config = dict(
    model='image embedding model',
    dataset='Sentinel-2 satellite tiles (TerraMesh)',
    train_examples=72500,
    image_size=32,
    grayscale=True,
    crop_scale_min=1,
    horizontal_flip=True,
    translate=0.12,
    targets=['main land cover'],
    num_classes=9,
    embedding_dim=128,
    arch='vit',
    norm='rmsnorm',
    norm_position='pre',
    activation='swiglu',
    mlp_ratio=2.67,
    head_dim=64,
    fused_qkv=True,
    bias='qkv',
    qk_norm=False,
    parallel_block=False,
    inner_norm=False,
    patch_size=[4, 4],
    conv_stem=False,
    layers=14,
    width=192,
    positions='rope',
    pooling='mean',
    am_softmax_margin=0.1,
    am_softmax_scale=16,
    init='lecun_normal',
    residual_init='none',
    optimizer='adamw',
    lr=0.0014,
    beta1=0.85,
    beta2=0.999,
    eps=1e-08,
    steps=31300,
    batch_size=128,
    epochs=55.3,
    lr_schedule='wsd',
    decay_fraction=0.2,
    final_lr_fraction=0.05,
    warmup_steps=1560,
    weight_decay=0.03,
)
Rows from block 7 of a small image embedding model, named by matrix and row number. Rows with one number belong to one neuron. Each number is 500 + 40 x the weight over its row's rms, rounded and kept within 0 to 999. All counts start at 0. Numbers have three digits each.
Before each neuron's rows are labels from the 100 images, of 14976, where the neuron reaches its largest size: "top examples" is what is common among them. Only what is clearly more common there than usual is listed. The data: Sentinel-2 satellite tiles (TerraMesh).
# gate: MLP gate (model.blocks.7.mlp.gate.weight, 512x192), inputs 0-191
# fc1: MLP up (model.blocks.7.mlp.fc1.weight, 512x192), inputs 0-191
# fc2: MLP down (model.blocks.7.mlp.fc2.weight, 192x512, transposed), outputs 0-191

top examples: built area; main land cover: crops
gate.151:534429456521498524504510506492516525538442511485525475485516553464543510476494526502522531453464458476498488540400472538463482521488477479481461514571462388526533463528518519537493496560469514608509485412501481498467529512464480453484511534493468501473415445554477525500501503516504529507506472466458486561492426475553464524457441452388445406576490479519466516577369494501545547439525504588449474470514499519535484472485460514550503532517494495569531489548543440527513502483468496479594541523456505506599545482470487457555474509493540539460497507497521496483528478505506542383
fc1.151:486489526417464500498496505439487516502428481557540517524497528504528447460554580523421470534435480497421538512499564421512515544535500574505528486480500522465519536474537506515517503444557444571547518445539524455486563451529558504541492447574462479461521481488541486524479498537517543457508546561487468471506479526483544448502493499536523465489448504501487405547517458474507494529475533492472448446502521487434541545505476469454486540527521474516461591523435480494571533522452520420516509453617640435522465527554478487522537535547530507503471463491524528459537438480440444466
fc2.151:567550466477485528496507493458501500546467495523483541496425515490549551489541503491559589492465500487480486555474559548454494539482515474508542471547531391494508463518574487486439531508496512593533447495556502502444520439427463442452549556453542476488446482547438529475505538551503531503516507524453437567519438502501525454501519451492517491520514527557488489503468483453521507417456547525454483462399509564448525516492537473495498615593456467562534509567542533534514475518488523466564552552472515510512528484467486516545487454565505542510484459460464489565452419438450472470

top examples: snow or ice; main land cover: snow or ice
gate.393:456522560477464488512526550546579567459465471427452439460501482533403429535536499520456488585471505580568512531494473457532433485539556503463558508498453524485434551504501440498562428458425509527468473488448495524536470546476586485486450479504529415496488441505516533517511485541486514512440508484571472481461487544613511473482455466542510483464502497496519489561506571533502458535487537471551539502522472453502417471555419516468427488455498467464501464497548488472500575489500452494459524515488468449532480485522553504555527499509450450545486571512545472475577537517515451515
fc1.393:532556433513542498470526453487427408593553518595528533573472502469546546463507530480570543505523464433451491446518517510504587498428475453509461469481541499525553444479518542512478546523492477488506522526604504523476526450506426551520567481473487542519527534444479492487483503530471466464572535511492466497510528464436513455534540523507513536525494553492517517493479461447481538477462481497456478444457528526468592518448609454520585485538476499539484562508471525506554390545523522534502485506492541503461512564481437513451498480491538521441502448524425482539473452445448532522
fc2.393:518516531499494450528486429547450434535509492494558525587517464492532563532586468441473470533523473466450539454509525424471535451504422569578476467463508511552509490422442558544557587469534459532538506525561576491464518522536489534469527471476476571549559495468515442450551508512496563564541480547490521549488476465497544486508454496575499525497453525498483478523526460494502481531479455464453473450473533465467574470438571459509533475540510467523549496570456521523502477536525485457476513506585435558466449546504457482543505600517536501472452479487544519464489453433544517500

top examples: clouds
gate.148:484534459435430533570480520521584583390443459486437493449550423533454479555514471459479506532469528513507524552511504516543440549546505530461537562496452474493449518517541444540565436497481503571494475487439528551519468587523548485435442476506551452497489476515499544531521522546538488516446471543531515493487426524586563515473415499517511462467518509521500500543473502518513494514468516496535579512468483452491410537559440523495430509473494498493471496519531530465519536494529473489468507507495451430513456519508559561559518548536445479524518535506546520495535526539622500436
fc1.148:450481550513432464562456529450563580445461485391417475431521456499441514513489500553481492532480539546603535542535472526554447475588539501488523492492466511467446564501525461517484454498447491542461523475455532508541458504521544476471437468548493452461464430507552491483500543516468597577425466474581491483478509528518507538476493527540554488430545496509493455530514549488524406523537523482569540520531534467515440518528492529443458555488529497428491446509536493499574545492462489461473483509495498430564493469486526536541522477550477445542506483490476522461517491557522433513
fc2.148:542520463542499518433511577490511520470515561459494443470448493518503478502502580485556521508458477536589459546429499552490485476495568481482568553551505506520484532545546465464470453551424534471455503499464483544552450537483448475539460508418540446489473521485464568554478461494467448449472488430508463514487531539526478592504522509406510495498527442469538587459483508508452470395517537569484552577478454491551487455558455548480511494438491554479439478456523496435452525509476575518530475490499492519523526495498518541475518441454443472495539545548477441569514495538569529512

top examples: main land cover: bare ground
gate.57:543505511449472442464546516436497469545530458529499521523448472529477533528513524468528496504515422511527467502555595484509460528456538550531545435464560548474497505455456494478457542543565433453532498539557542476500488531453509556529523467457567516519575552465479502415569537525526506549508525557479440519445505475489518506536554492517539546452454553467491501443533503427460545515426520472428496461494497434411541595494494519461532502559457468525499508525481490500469480522526459485459578506503491525455525556523453572487546567552522465497553495429560563487439449436530482550
fc1.57:494512456531484434494486425476493467516454482542503491535558492441553519522571496437527518544476506428487559542466517451461566501567449482517407498510450481500514431481476537578526485463484474540479472484536555544424538522521462473411490544521417495489483428555521430532493471495487522453525481547491519553586449497539544447469440464523444474574438526571508521556466553495525460513502485448510490457490518553496515462441556461543452488551542529527540525515494520515500435467451474498503438486535492481529450456508496452582462480508485589505467444500479495458541468468420576470
fc2.57:473533521492481478533473458557493528456520446449442514547566482456464565556585447429518536514524541471566577441510479485471473428499473517552498498441465536502414496449459581557517483481551450513447512493478578536482444591496525494435451543519520528515492488504478472499485521580465513565467442552513543532489465485558560468472443472577513519515435557494451503522516473516517417539512485485525518456445577504528474531472518475549511498537551517514521456505482572518436471484549465454486480461510379523483459507547555510543493535471443514539471472525533516450542529537538470522

top examples: crops; main land cover: crops
gate.228:565491488532487487516481477460491542492446589474502499471492523469571522518481527537541542453471538449525527551451464524495532496520412472496417558563497455528550450566562497495446492521507515551514511456495477494444584439448473459455480550469516508451423418549528551555467537441494527482528464481488535551490481478527480579502491527492485412525478382567509476546444513459513432437573536541485494503512487588513518488479519471519483486484534530562529487557541477569535465481507577493543497497489504531530529466485507495549517501477510603497543412506479454535459507525457499421
fc1.228:497466505544516518433438515392495531437474548436496494462507508448497505500482603586560512466488550493537498510467522512515505465507459476449411601529534544526540461541559463459439469523498548512480546470511473496515538503485504458505470524447490453472399479484488579591513570415477514493487478493539529495491512523472536509572493558531507490456540487545518499496464523428442483477573501472554517512453448551528476496520501549499516462465503580539580488530499514507508423497500548527522474397463505502508544421531551517451497517462532515531516417510496453567443534538531460521
fc2.228:499494454485591551494498504573453484491499488537487407456564534537517516477396491491483474495566525500485509435488498526518546475430557479509494570501455600512518439492527532603491484489469510427524601489441457545517515472481506523531468467577499493466476541484570489532489472473452428439520484438499476459547546475463517505489511505496450524491488507487512525490479610531504533529578435517528516529519494449540480474516557540520516406422480588501541482485506440507520508474439463528454445406509523474555473509500494526503427474438481490490528491521443520491532570555487525536

top examples: main land cover: water
gate.371:478561522509455426474498461474463478542524425518497578556536444434515509563574496453526475530545527452490538497541531426516494457538460517544458456446532539510456500436453522534466525430555460463485463534540569565500446583478485501472540459474466498497540456508473454468537555522481558554457513543549476553512473497525546439465484513541539529533443548520493530498549536461499439558452550455511501448451518485456509531429522425517491459556521506521556490556445533455480493501517436475441494478509474498478430524509502494597482533535483516554467422463568580473504477452517464549
fc1.371:502507503513431444488486455446468459511539459523495556554510431437536506552585484459490487517535529475494548495564534445501506479558477490552446447449529541488487485435404524544468527460569440462498475553546566516527470543513464535477541469495467481533555469515476459465536544493488560566451514599562486564508487497525555449493507512560577566496466554505511513449551526470466446560436522407490528450431519493451541539462525473511473479549499500505557510542432525473449470513514479459457540459494449509468455503514522490558497554550504490542485434477559553500438467455505468565
fc2.371:459479480491495524540474520557550574404501484448434497467532500497437529473485479470520528495485564525586537461501473562513497486528536484496533544469420536485395510511536510549534413507514495481435533466447490487498413508531554435488451526602523490461446499512484498536456476565471414500433449517549555462464501479569518504454511495549531500506473523469467492523504466497494489524547503534570603507512584485547418494562489536546522510492531542443480470437544550525468505444504498528474485467480417506517467478528534557497535536444408487502552478547496479478534539561527464519

top examples: main land cover: bare ground
gate.70:542523504462513468459542535478492480539538450500488554542423445516488520540547518470511485499539448501517433451537569492498440496484550512516569436451531538503517498424437488460447520528538441456522513557517545497537464565442498548536516476428574508542576539462476536435550574529490517570497513552507449544462529477497516520552502537514543545475470571495500518460556489443433519518438500486461489460467508433419530593496504519430502485547474461539516500529477480482466479552546447491475569484496469547445541530522471578515508544520514459534554519434583502526452482447572479557
fc1.70:488491476547472466501446437508479518502455494508474499502554504443543514532542517452534530513490537465491585509455488473471579485546445445495422531526470479462494432471522505581492490461488482538466450448500519545433529489532478466416493548539433472446484433569514459554468495506444511436507487534480553526548450510559579425462461477525459469587435505594526519562458551494533452506502449476506520485486552570510502476497536468565455517523560563529549492515489557529501439449469509465532460491491504484542459448526520451560438446517446566499473448518457515464559504506420542465
fc2.70:485571555506480472540461447546484485468520439451441538550575472472451567535567437425513505542539525462556550420522496456489504460520476526565504504454497522517418504433457573575540491468529462492453493528480564552502436571512517491434460523530518532496477497519463468503508527593459517547464461540527551521508486494536558490448473488570512523512435554475432530510530486539527445573524489478524514464441565491517485508460553464552516487541531522486520452495474554506457489495531439479442454453519381541487434501518540507537490532476429494562467483535529515461542521542505450521

top examples: crops
gate.404:545515530458520481414532514481467440549551467490493553530412448497489529534565513487503479527511458509504462474557545464485478497493541519534545437449544546486521511458448497464443539533535423453538530549545528501555490537458487571553520474442551489504589542452464554456563578503480535548503511523489448551465543474512524494562533512528540548448473547492501501441561526446418526505426508469470496447449484442419543588505541511425503496539455461530543516532463508516483467546504445469454565484526472530467549529504503546483491528534528439535534535454555471520436458450534456555
fc1.404:523477504470528525484537540519504491517534522495510488484462491571470508462427492534463458475553471540512424455530506540517450508381563532519576475487535552535516548504491484450497504538531510437539549527515468429552483470471513532541503423450553541535529580424472537449509483490539465527520541484480456457448532482461454549552557525521556550433537495416480493450536449506465567490508520505487458535532449446500522525530480543456564483476458476483436463467525452503536553541548512551481558493489507541436542590508483568441557555474524432453566542470531469553459513516538431524
fc2.404:521461445482525513451526508421516503506485588571530484431463520542556430432431598558497475457455480543445447567462519520533529552479499449453491511575502452513566486558568430439488506491470558511542532488498433470486560416487474507551513463497498479489498511497525548531484468446547470414547544454487456439496545538472448526538579537424486478457561440525562477479475481447507526427520548516476498543526453493494529512522482520458525530494486500476424538493522457470558525506488541535567503518501600463490543490476444495433493476504530480482537508495446491538468467487488522454

top examples: clouds
gate.26:475511505523500523528493519544562534463465537501510466444536447526455466543526434489449491499486533549487557541515478502501508533509478459444510529524447464487479499590475456549552521475520527578517481481458541543448478575421494475424459540522542433496506429600602492521477491528508478468450514518483484499508456516589446583422444488500478416497523456550522547548447563539530469499503487512500554561494498547525455464529490527456444513487552486543552512561566534533524516475424500514495482573454497448520450428495493481556484527533504581546507518460539503513515563539563472430
fc1.26:504543521502588538464482454462479479538579450528518535541476550483552507503493569540556492533549489495470456468545475476535530483463489462495497511452552570518534438489577508484450503490393522442462588506521449470521564458512501560525550494483523534457498511437457554513518560465469508504553548468533479484521587518416538461586577536493451539461507506483536475457540483504412477523514504473501459439462469486524555515480557495520528497489499543509471482495487509453533466550550468530484513455491548496445543543444507477456458399474521466512454524561409404524466491489435536547
fc2.26:485502470529453435563505440522470554476477529563547492497532383509550543534484503451431489456471529514460540493562477476489547489507458438567463489492426516494497465476426561506556489428581445553538452503540583500417516529489481501486512475541442510476539482513563451508474468525462526515504435527491522557505453499505523491444477449599519535536462544513489527545527533502548496550462443491491568535478573554497517504477527485501436478585556487508571468538457536517478455433521547436490510573509412435497499479566449503533486512514527510488478496468472567551478505444486525509

top examples: main land cover: rangeland
gate.97:517501468483448522550453541532541588442481532465458432464489502481480519516436464492500535472447520497514498508444445571497485471537486520422511571554463446486459496559570471538550455497502542547431479428476489528472467497545510451488483563521513435472445482492502501594433469552473453444444516477503577477483475526550538511471472483557483425512492434562513524533432517542493525462502442559503545536486547522546432508522472536502450574490524553458544488470547582546526502508499536475576484471484426438528448488520556533506486467473418539511498471549465445477536543530521491431
fc1.97:427540538516508576615478527527482508484496520486450498448511476535446526525463414525468461479523547556510481396532445518553495478520508537499500496470496576570452554513560463478486523469592520462496502523436410505510429439533488501528476426539533540470521548464501487492477502503451451544442537489551549438474482502456473493482532497563564515468557515462434530492550528539519449531512484513562539518483544517498509490499519481504496515505536512431496437459518533521486522512529499494454435490575453417455387544530542521445495456449480501537479527552485536527560512557497443579
fc2.97:488517511599562463487495433457433415563498482506492481502499459463487481563549554450550541546472523454463530554480513449520586545553483452509506503505492408532555524474481466502459533444459505529514483504509507544502517551450429455485564520405513482449490478591514551517566551538473567502506528513502496535573483523580517506488527547429498463522485492492560592514467601494483503511492510443476502506436491526457537531483543477505497502516515497534532519555489534453447452582465467528502504494454502530516573516528486478520437448549517538598503530465513529577481462433547520487

top examples: clouds
gate.497:437536512511498530557463517560534523456427520453446456458537496491452532525484473494477489490485527570523497466434468548549499455511497512465492555544464470489486521505579450573521450435467534553457507413453473556476439427520511499490474439522490433459432450483529483576442485537453472441492513450532542443492449576547517518438500522572534452546518462495505506591446518556564504488543470531538523509497575538508483486523499510526476527483555562495533477487548563530579525496463515512510464468530525415570436507549548510510497439467447519510495483574462504496576525546512475459
fc1.497:462515498480454493589460559524521491427493533465422503454509435532461493498469433534456456500524531554526503423517486520574456497517502526513538490478493551473423592491511446545527448416543512501489472496434525483493416467569562492532477435594516497484533536485482464518488508542455477538424544504539535467473508551499534500477559488554600510459529520429436471487541516539532431526504465510569529562504583497509470524521485498517505561500545496437496449456460513507511574467506519464494520491546458439506400497563537530493538453494461494510500534532487582482553490532500450551
fc2.497:543549473583565490498485463403482456557507454519498520477470487514504424506522548520524503514508485489492508553510486490522564549528540402509512498485532482519516499467522452488441514530416494458478482522497453559515494529452442509481549480418540516454512477557457589465539568509484529475521547510485466487563527527513479517527551556383464526475486493549565641473495613491433526515453507457465471503441492481475523479512552505490468453496515484534550464509518480467475468577455455565469500505412531469439544512458481516511421457526509533562539536489490476563455473468531512535

top examples: clouds
gate.281:411470554478420533494500543571554561489450496461532537462527511480466518526506508501488417537500542544463453470527412460476420506461444559455537494529415488508446521576452422518531480445537518444528448474489473534530510520513513523516517477401492436487493428464492523502512478495534473482509521504557518545516462529588515546505361493576497457572513468539530466475512450546456526511542516506549499469523453477559462481481419480497408461430489474506623495479510497557467551532521478540487515521512466489560474523521518463532508533473489507531502517529549474489538516519505477525
fc1.281:523526485487597470470504509447475442529588466511479484518479507556564514463543545551490530505478469485448525429531496476524561509501488417519480462507553546463561486442520581499477556488504480469512621528536491529501513460508467523525521512518554562492536545513510523478564579526483520514512534499486491464512562479465521465488591482453464582451529544444457480495507482445464499466427522468468477433461599536465587529469586513508597526534527483456449520592499484461524479526530460419498498504528498419479494532509470519453525431552509494511508475492447528542468445444479508529
fc2.281:466504501503459499554541477441490493528470506556574552517461419471595530538552549482446466558488491485432490527547460433491516463545484509541439463460520511496535511490460461485518507467523483512552426554542546448495534502463447575534536426464446481534579440471487473471485509406493559547517549555478492552535444518473485460491500451534512508528479498544531509494535523501541557530426493443469477503492502541454518463479478483495394492525533452545540482577432488481502444526515536442481520599529505448492495529526482461513452431578569531484456506490500559559505432470449499557

top examples: snow or ice; clouds; main land cover: snow or ice
gate.422:550533462487527452470466465466467471532529455514447585525499491518514496541547521452562524505534456507499502457532537493484560522500540431486531472475551516517481453483461474523400550509553472452507503520521518536528491546404424568468543488453572447515565545518507520492551542540494508499470518556524481548508549495521557438503554506525515513484460572514574563463519591432418505558444487425475531474405517484472519590471560458483475470538513510495536501555496581487471415576542439503453534489447506530464500495506479560537508508513467473577536504461528533530451489452517500521
fc1.422:461470534482500555544546558504547535469444554465550454438467522539492476452450477559443474460439507558492458537461463543535467508496522557425542532536475466495499549567568462464546484496470555533524486467465432445485559421558578459547488468525454473467489484471530505524438438484534455450512533443505485414480484541484411539501439475456473462499593420483464472520471477527538528446546494529517474540557485503534446459557453526472489531439491485467462543474551456507538562517448558525572480550545561440529514510495476456470522487477523511441494514539466449494526513555510472496
fc2.422:567484425487523486491565450470467453576546498573551504532483502523549521513534522502498501476499434443451467501555575469479547519500461506513469452502541485504600484493453500484514567527490490465529467551563529489475535500449448567518551499463509528575559556452511463444519496434542498472555530488430403534520504487463464469538489474461456551558492528531505534461537524474479544468417481476424457456497476563450581567452535466522517483538487487545527547572499442515511453552472509485479494513515552459461514585525435479502489484521554536484516470450498553513441451427457576508

top examples: snow or ice; main land cover: snow or ice
gate.236:488520551515464512480502556486555570433451500493533473461505476541410403533477498571499463508496509508505474610454497510554471462526576542489546516509510478514465534555522414474519451474489548517464497481462418518520428506510555469482501463485510449524506474508491548544471407448475460487456499466528511495450521529490458550502470546516517470457521434452561509483492500581490496505530525535536514588534396433580439440552411520446481502401448491473460481433504485447496564494466563573494466492481489516508496485465484483473558554482492462498504549530522487522516561541542508471
fc1.236:451461585500506577486527519494571486482468522521546493461470473528461438472491440519392413528440477548462478526516478433503434516511515536464545475552469483486491535615454462481585500479537521573584488484496528448538476492525531583533438440493462494530548509486516482508485397426510490500542487472509497455493552520491427524519484508539462506495529420453489417509510490549481536497505478441518447568599471468485485515565443510463470489461465459499494526428511495492494557513430530527521557522583551525521483525500514500498551532442503457479496589489560522483506512505501487521
fc2.236:505457433410484554519508531540576544409499558491480496446489574514477535445438488502493537478468548555522482457519470555466480501431527459475496566494469512455520484549555541483496440544491479481488536454447444423457528491533516478507431542532513498506453545451472539539445449546529434500526485465487529482425487497501461574502481454493490520530559493460467430519506386489498533435530515565522524492534535523521478464541481493531566555505499537442433491419504487530530505444542584438542499494522457470495508488490489491477530465459483495425456525571471441531537501581419462530

top examples: main land cover: water
gate.429:518509456536502468477489442510511485500504522493545517533530493509457490514520513449499520529493424495498532564482454417461502552480502507498504491503548457473497501497489549525573549540575460519475470520561566539447566518364540502448353599494513490546491529497561488503512499499570508413493464523510490530574504474515531494475436472516415489495471524539524566480440560524449514483519469459438495421515466559499484491503532473486505490499517477589465539563527561541446471499455423477491518526455528466474534481446503511584527473532525570536533467466536497471495483505444601472
fc1.429:461555582453483558559564508533519495510434516488479532514447533528482552480431465563468453539497531532470439410459463489523429498443511544494545510539473471456496565532527455445505499465575530532499489469491445440483517441534487539534459468489467460496493549382479484508479474528528499562505549477525510468466495519508464507460537463587524474452548492383454488529483459515511550493516488500543450509549467505496494541471487420497464549522496504461417482454494533515518515504568524514528516494560471464538489540583503476406555384492492445496472595487503533517527500530456457470
fc2.429:523507487453445496540467512473475552544490581505540535439494490505526498492459495497467510482484440561487510513523504476398561515503478539497446474516545475415570483552531480489502552497480548502518463504521474523426597383611509463484472559553447471483538486456546460461476462488540505406570474490412528486529463497482530467512486466511524469518485500553476467501529452508511475442467420501475484544508478467521543512497531489499548528534486489464471544501508536537563548420443535457586489511559519487462466452421467492486530519505482517509466513518402458377540489475429516477

top examples: main land cover: bare ground
gate.221:526512542464499474452531514471483478564517465467535568559447492508473514527501545484529443520542420491520443480537554474483440493466576576531569427482561519471517552458456519455468512524548456460552469531535546464554460536467526531531528476464558525535568533435454517402560544512516526561499523496475448515476522462483482502555547512503513543452465563460466503459535466467432563495434529500448455446518466437441563562480479491461547507535435421534463484483474483490466533533551470481483569518527523535449548563472478539491536567542544445508528566455535497469474457461533481537
fc1.221:465501479579482445493475428502498507482466499522532489527582494449534473518571506465518529521469540457492589548469513435483577539569434471512408533515444469459497446499513535575520484432486474532478492482515563528436568486562498450442480567588417495478469443572517456576473461485512525423518465552518537535543488516510559427483450499514456498567456498536512486532471525502543472515499491437506492504514524558500489461490499495505444494490571536515519536523469521533500452440442498470505463490518502472544438426511504434546475490519475553512448412519470514452535488499397522461
fc2.221:478531546482470481546512477559487513466517441450446493559554451457467582567600433435519529544528525456553548449494483454481489455522499545536501479460478504492433487436450577557540468472532445510447486502492575529493462583487516491459485511511491502503497484528467449479490509583461514555450481551516540570491464493545544450444439452574498526554445542479451545501508479531535473551496497450515486429459557535521474519464512449549476477558510512536554476514494566527443463515507449464465480479523398499519413518559522502573510521514436522556476448527540546454553498524487486512

top examples: main land cover: rangeland
gate.294:550469498518483489532519539508507546507485495477542444505520536496475486509565525455530546453465465459518533574438521499430485520509497460488520488585500385520507456518478537516525490533509513609481458439529515550457502566476515437457533529466476450500442424585519525494507500525524481459484465502470449596459433478567464520463467464472425421502483466552496524568390495478549533471497514575438528473524502495519489494513464554515460502523481485589556520536518469530449470489465490493544511500455512502604551462498473497558509556484530532488524461468534487484505502443537595401
fc1.294:487451480536538516529456538494541544461486552422492443454519539490468487520459520537554550475477499473554489526486483551471502463532476427437517518564483424532477451575532505502522478528420570539471486485430459569508438538522507452465459586456541471500398430561532562524447505515503435490507419477525493491468469512551458564492465502449470454510545477592540562525424499509525444466538506566511526565482494518535458465514483555517492500461503539521563472512603483561489476521500499525539500539400454498532531436477547516538474494464500551531497473510521456507471561517517524450
fc2.294:454493549506526536541474539524520509460537521461454489478546464568443469506482439563454453507533532550471499473552443472592466455518547521531538488449510598540448570502508506497519448477493493444494555555447503508548481482542539541512431460529558526541554551467576478488473474475475492532453498468587558456490515555461480537507534542497556534454541454458494506479550492547537445531531466496564511556532507468531466453549456532447486487450532476417486456459462523453504546550544509541447475482492452493434477494455555533482493520441451429540467531582539478531485546570549470574

top examples: main land cover: rangeland
gate.254:483416515419451411579547535448447550500454465523526521493476513468490490520562503443535452491497546472491547534496497516466471539529509515516526472461530494460460567486493430464470529474519500531467472502479495563473530548528534428505524439494536436451482419570518556472478500546532515540448584517514474533440417479579518488483497475495556483541499477538502463519498480467542417463476583542470523580459468539493489562515450443456483518485563486497495490474474527533488566475492512449522522520550546441511471493548476521559572480602522541519498469494527586498536463480575416467
fc1.254:518623487532543597470469458565515452504511552457412464535496510513521520472433489539472529543488493528475467442479457475531504507462490489490473509532475500530544447523529555526582493465490524476534523513460519507533493447487465602515427543500484583530484576447449451505478487506432510471572457453473511489572573524453518534522506461505426514450503517469438512473477492544481570540511416467512437423527500459539530491481573543524510473507493542552530458527513493492551461541575492501483489475475461534494526544490539478448459468458480503483457527532461410508452511512376550487
fc2.254:493499504519462490519514528456474491544491520515567586528416489514513483550526487462503527453509470477497494541521551467445521556471465513507545459494594410418527532505473415442496643509540490588536455516540501479456526489490542531540539524469489478492569520466518480440539463536504516487523512527417498545442492439546534452476475498551501506529484523542467481511556487439544500542426448531428503510469458573439547542456531488487540521508514464585495500524421566524504498477549525474563493542554537490459485492523475493508543531564535565515551486442561511487515442453475445445

top examples: main land cover: water
gate.384:404484553439435431544429465457500529487465443476511517497557496418494443532521537473505486483504582481548581551472477504460490474570471512504443503469504487508429536505584472507524476449477477537468489490501490531484568490597586420440492493558460446452450368570486471535517503527514532506457503509497527495475425523528518492466460503526537466544477519514471458551491456500593381449500538490535520505526503519455474513514487480529481503516529520499484489512455501530520527435517441476529471491549481451501443481518516457527476573549479521530490507527512492438590445519536443478
fc1.384:605405499509493450407536520428477512514531453548532515518477528496540450510521613465535526442510407470540485552535586507434548500529534505529488450448577487498531497462466487453439537584468471456524507534561483480508503529478494519544549490457496463537559485510514544472539515434528494504532520536466412542489483462436456483581492550424498548473485524532552508454539503417459486432448512521402484512504434520469521507496490516471489477518468468543466552509462460514503476482465494491540493517540584512471556492470447541481512542536553520480549489472503503502423456447528514526
fc2.384:475470531519479509510465459544508487480496450439470460539596519506478500520519472466506498599493523490489554491481479451526480451570512568554450525470442549499417503455476632597523414462460469468468477491470553486500487548507495494448485529558495509495447453526481463537436519523505508487459453540555522465531504545501495473488472496519478547518460492479482500543460492573515492550558484399573467468509575459528472456500424464575473476510481550460497526450541514449438473485438446517418447490437453516563470473464537442512461478477418488515434508507466526440537517533503537517

top examples: built area
gate.360:479545480495514571534545445511471453534493516554482465497528476503542533522545415481463491523530544449443491460533470536553548515494486513494486515467507484555522466516562577581545548485507497585471505466505507528483518456497463517506432455507475465578504528472533412504432437492466492465529519514514547465507445517472468543441524480534458449534492493527531501500454517558527503580511469469508492499497528519504498445514515432471518436495483470555536642509535503512546427564463487533436419500517526451517415552548479540480536520439479608499499393531459486493555476530494589481
fc1.360:498561511532511543500497448560506458532519500561519487518504448563500449513541458464475464517433504492471424491487502482528562508500423565489510545493466454495549473474465506564564506494538495486503484517506532513481515544506472556463464504536476503550556541442554438511460377450551453439589483490519543429537560557462465508460437477511512479508488545527541503428524492586455511554475460455482510513488483492501508464487465474477461425505508467458443616501498515479427452525465550566478430490555532517509497504563480470481550550384525531509511552538449440501518521513490591501
fc2.360:575541525563493550486449469487471511537460450441500499537538532534565458487532602540490491528527489488503592504449518513410493468548582492536479517505491535475454491538576568541447456500385505489489592474461462569543479540525521501459480515509573534473483485509489546514479468476551468474512528468446516469506538503453480565535543532455447460477481514460519560539457498503501444492472499460468463504501472413508515520530406495527547504471497496452468430536534453509471550491541472549540411460428509509503510521420520502472398427460521486516422488465469474496510517508541443506

top examples: trees; water; built area
gate.437:445545522465452463535471489529519553462461472457451478506588481482496511527521484461503468542509556505540544481475465535546441446517509536481516514506443499495436535491521506586518474447480476543454494483433484595506395525507492476416457484550574556465482434520475502504475491574454472507449504475536523488449487554580531515481509499522472445489468527432499506586478518557508469496516534551545556521543605467513455536516476505506500542469582531440461405516519518516567516490562525534487490516457449518516439560505525513524537480456467497502507500523522520463606537584589460481
fc1.437:536498474549515505423527469509467473582529469560598523607464491477570461515506530505517497492517464398456506542505516450461519508456502469543473466469526499497548443488480582482533555543478464496523507538591572451538543555474488536535558558413470527574524502495502508475539484436537549503573438521469475527561519466450492530569427531477452539496478510506525496475507490479455554502448484488448444462558433486493532462507544522459516413499408478539502528520459446483497478498460503502484503484492506584499533524440481464511496555501566507454475508462534441487453476414490558500
fc2.437:460487513404463462491511479527516481482507515544502489532487540476460613521556443461504489479479512497426516444480550477452481458414500549521495498472481496492491489482488521510508519453537476518553507481469538486479532506521468541501450452524462507541518507467541417479478469574506510536524555491478488516407483451481548424462468422585503528558474579452441410507510407469540451497504539484486510446516550528443534574460508412483552478544489499506517476558494492510565504508595454383499515507562450462512437565500484511506546557480495503448481425526514527474558439533457485501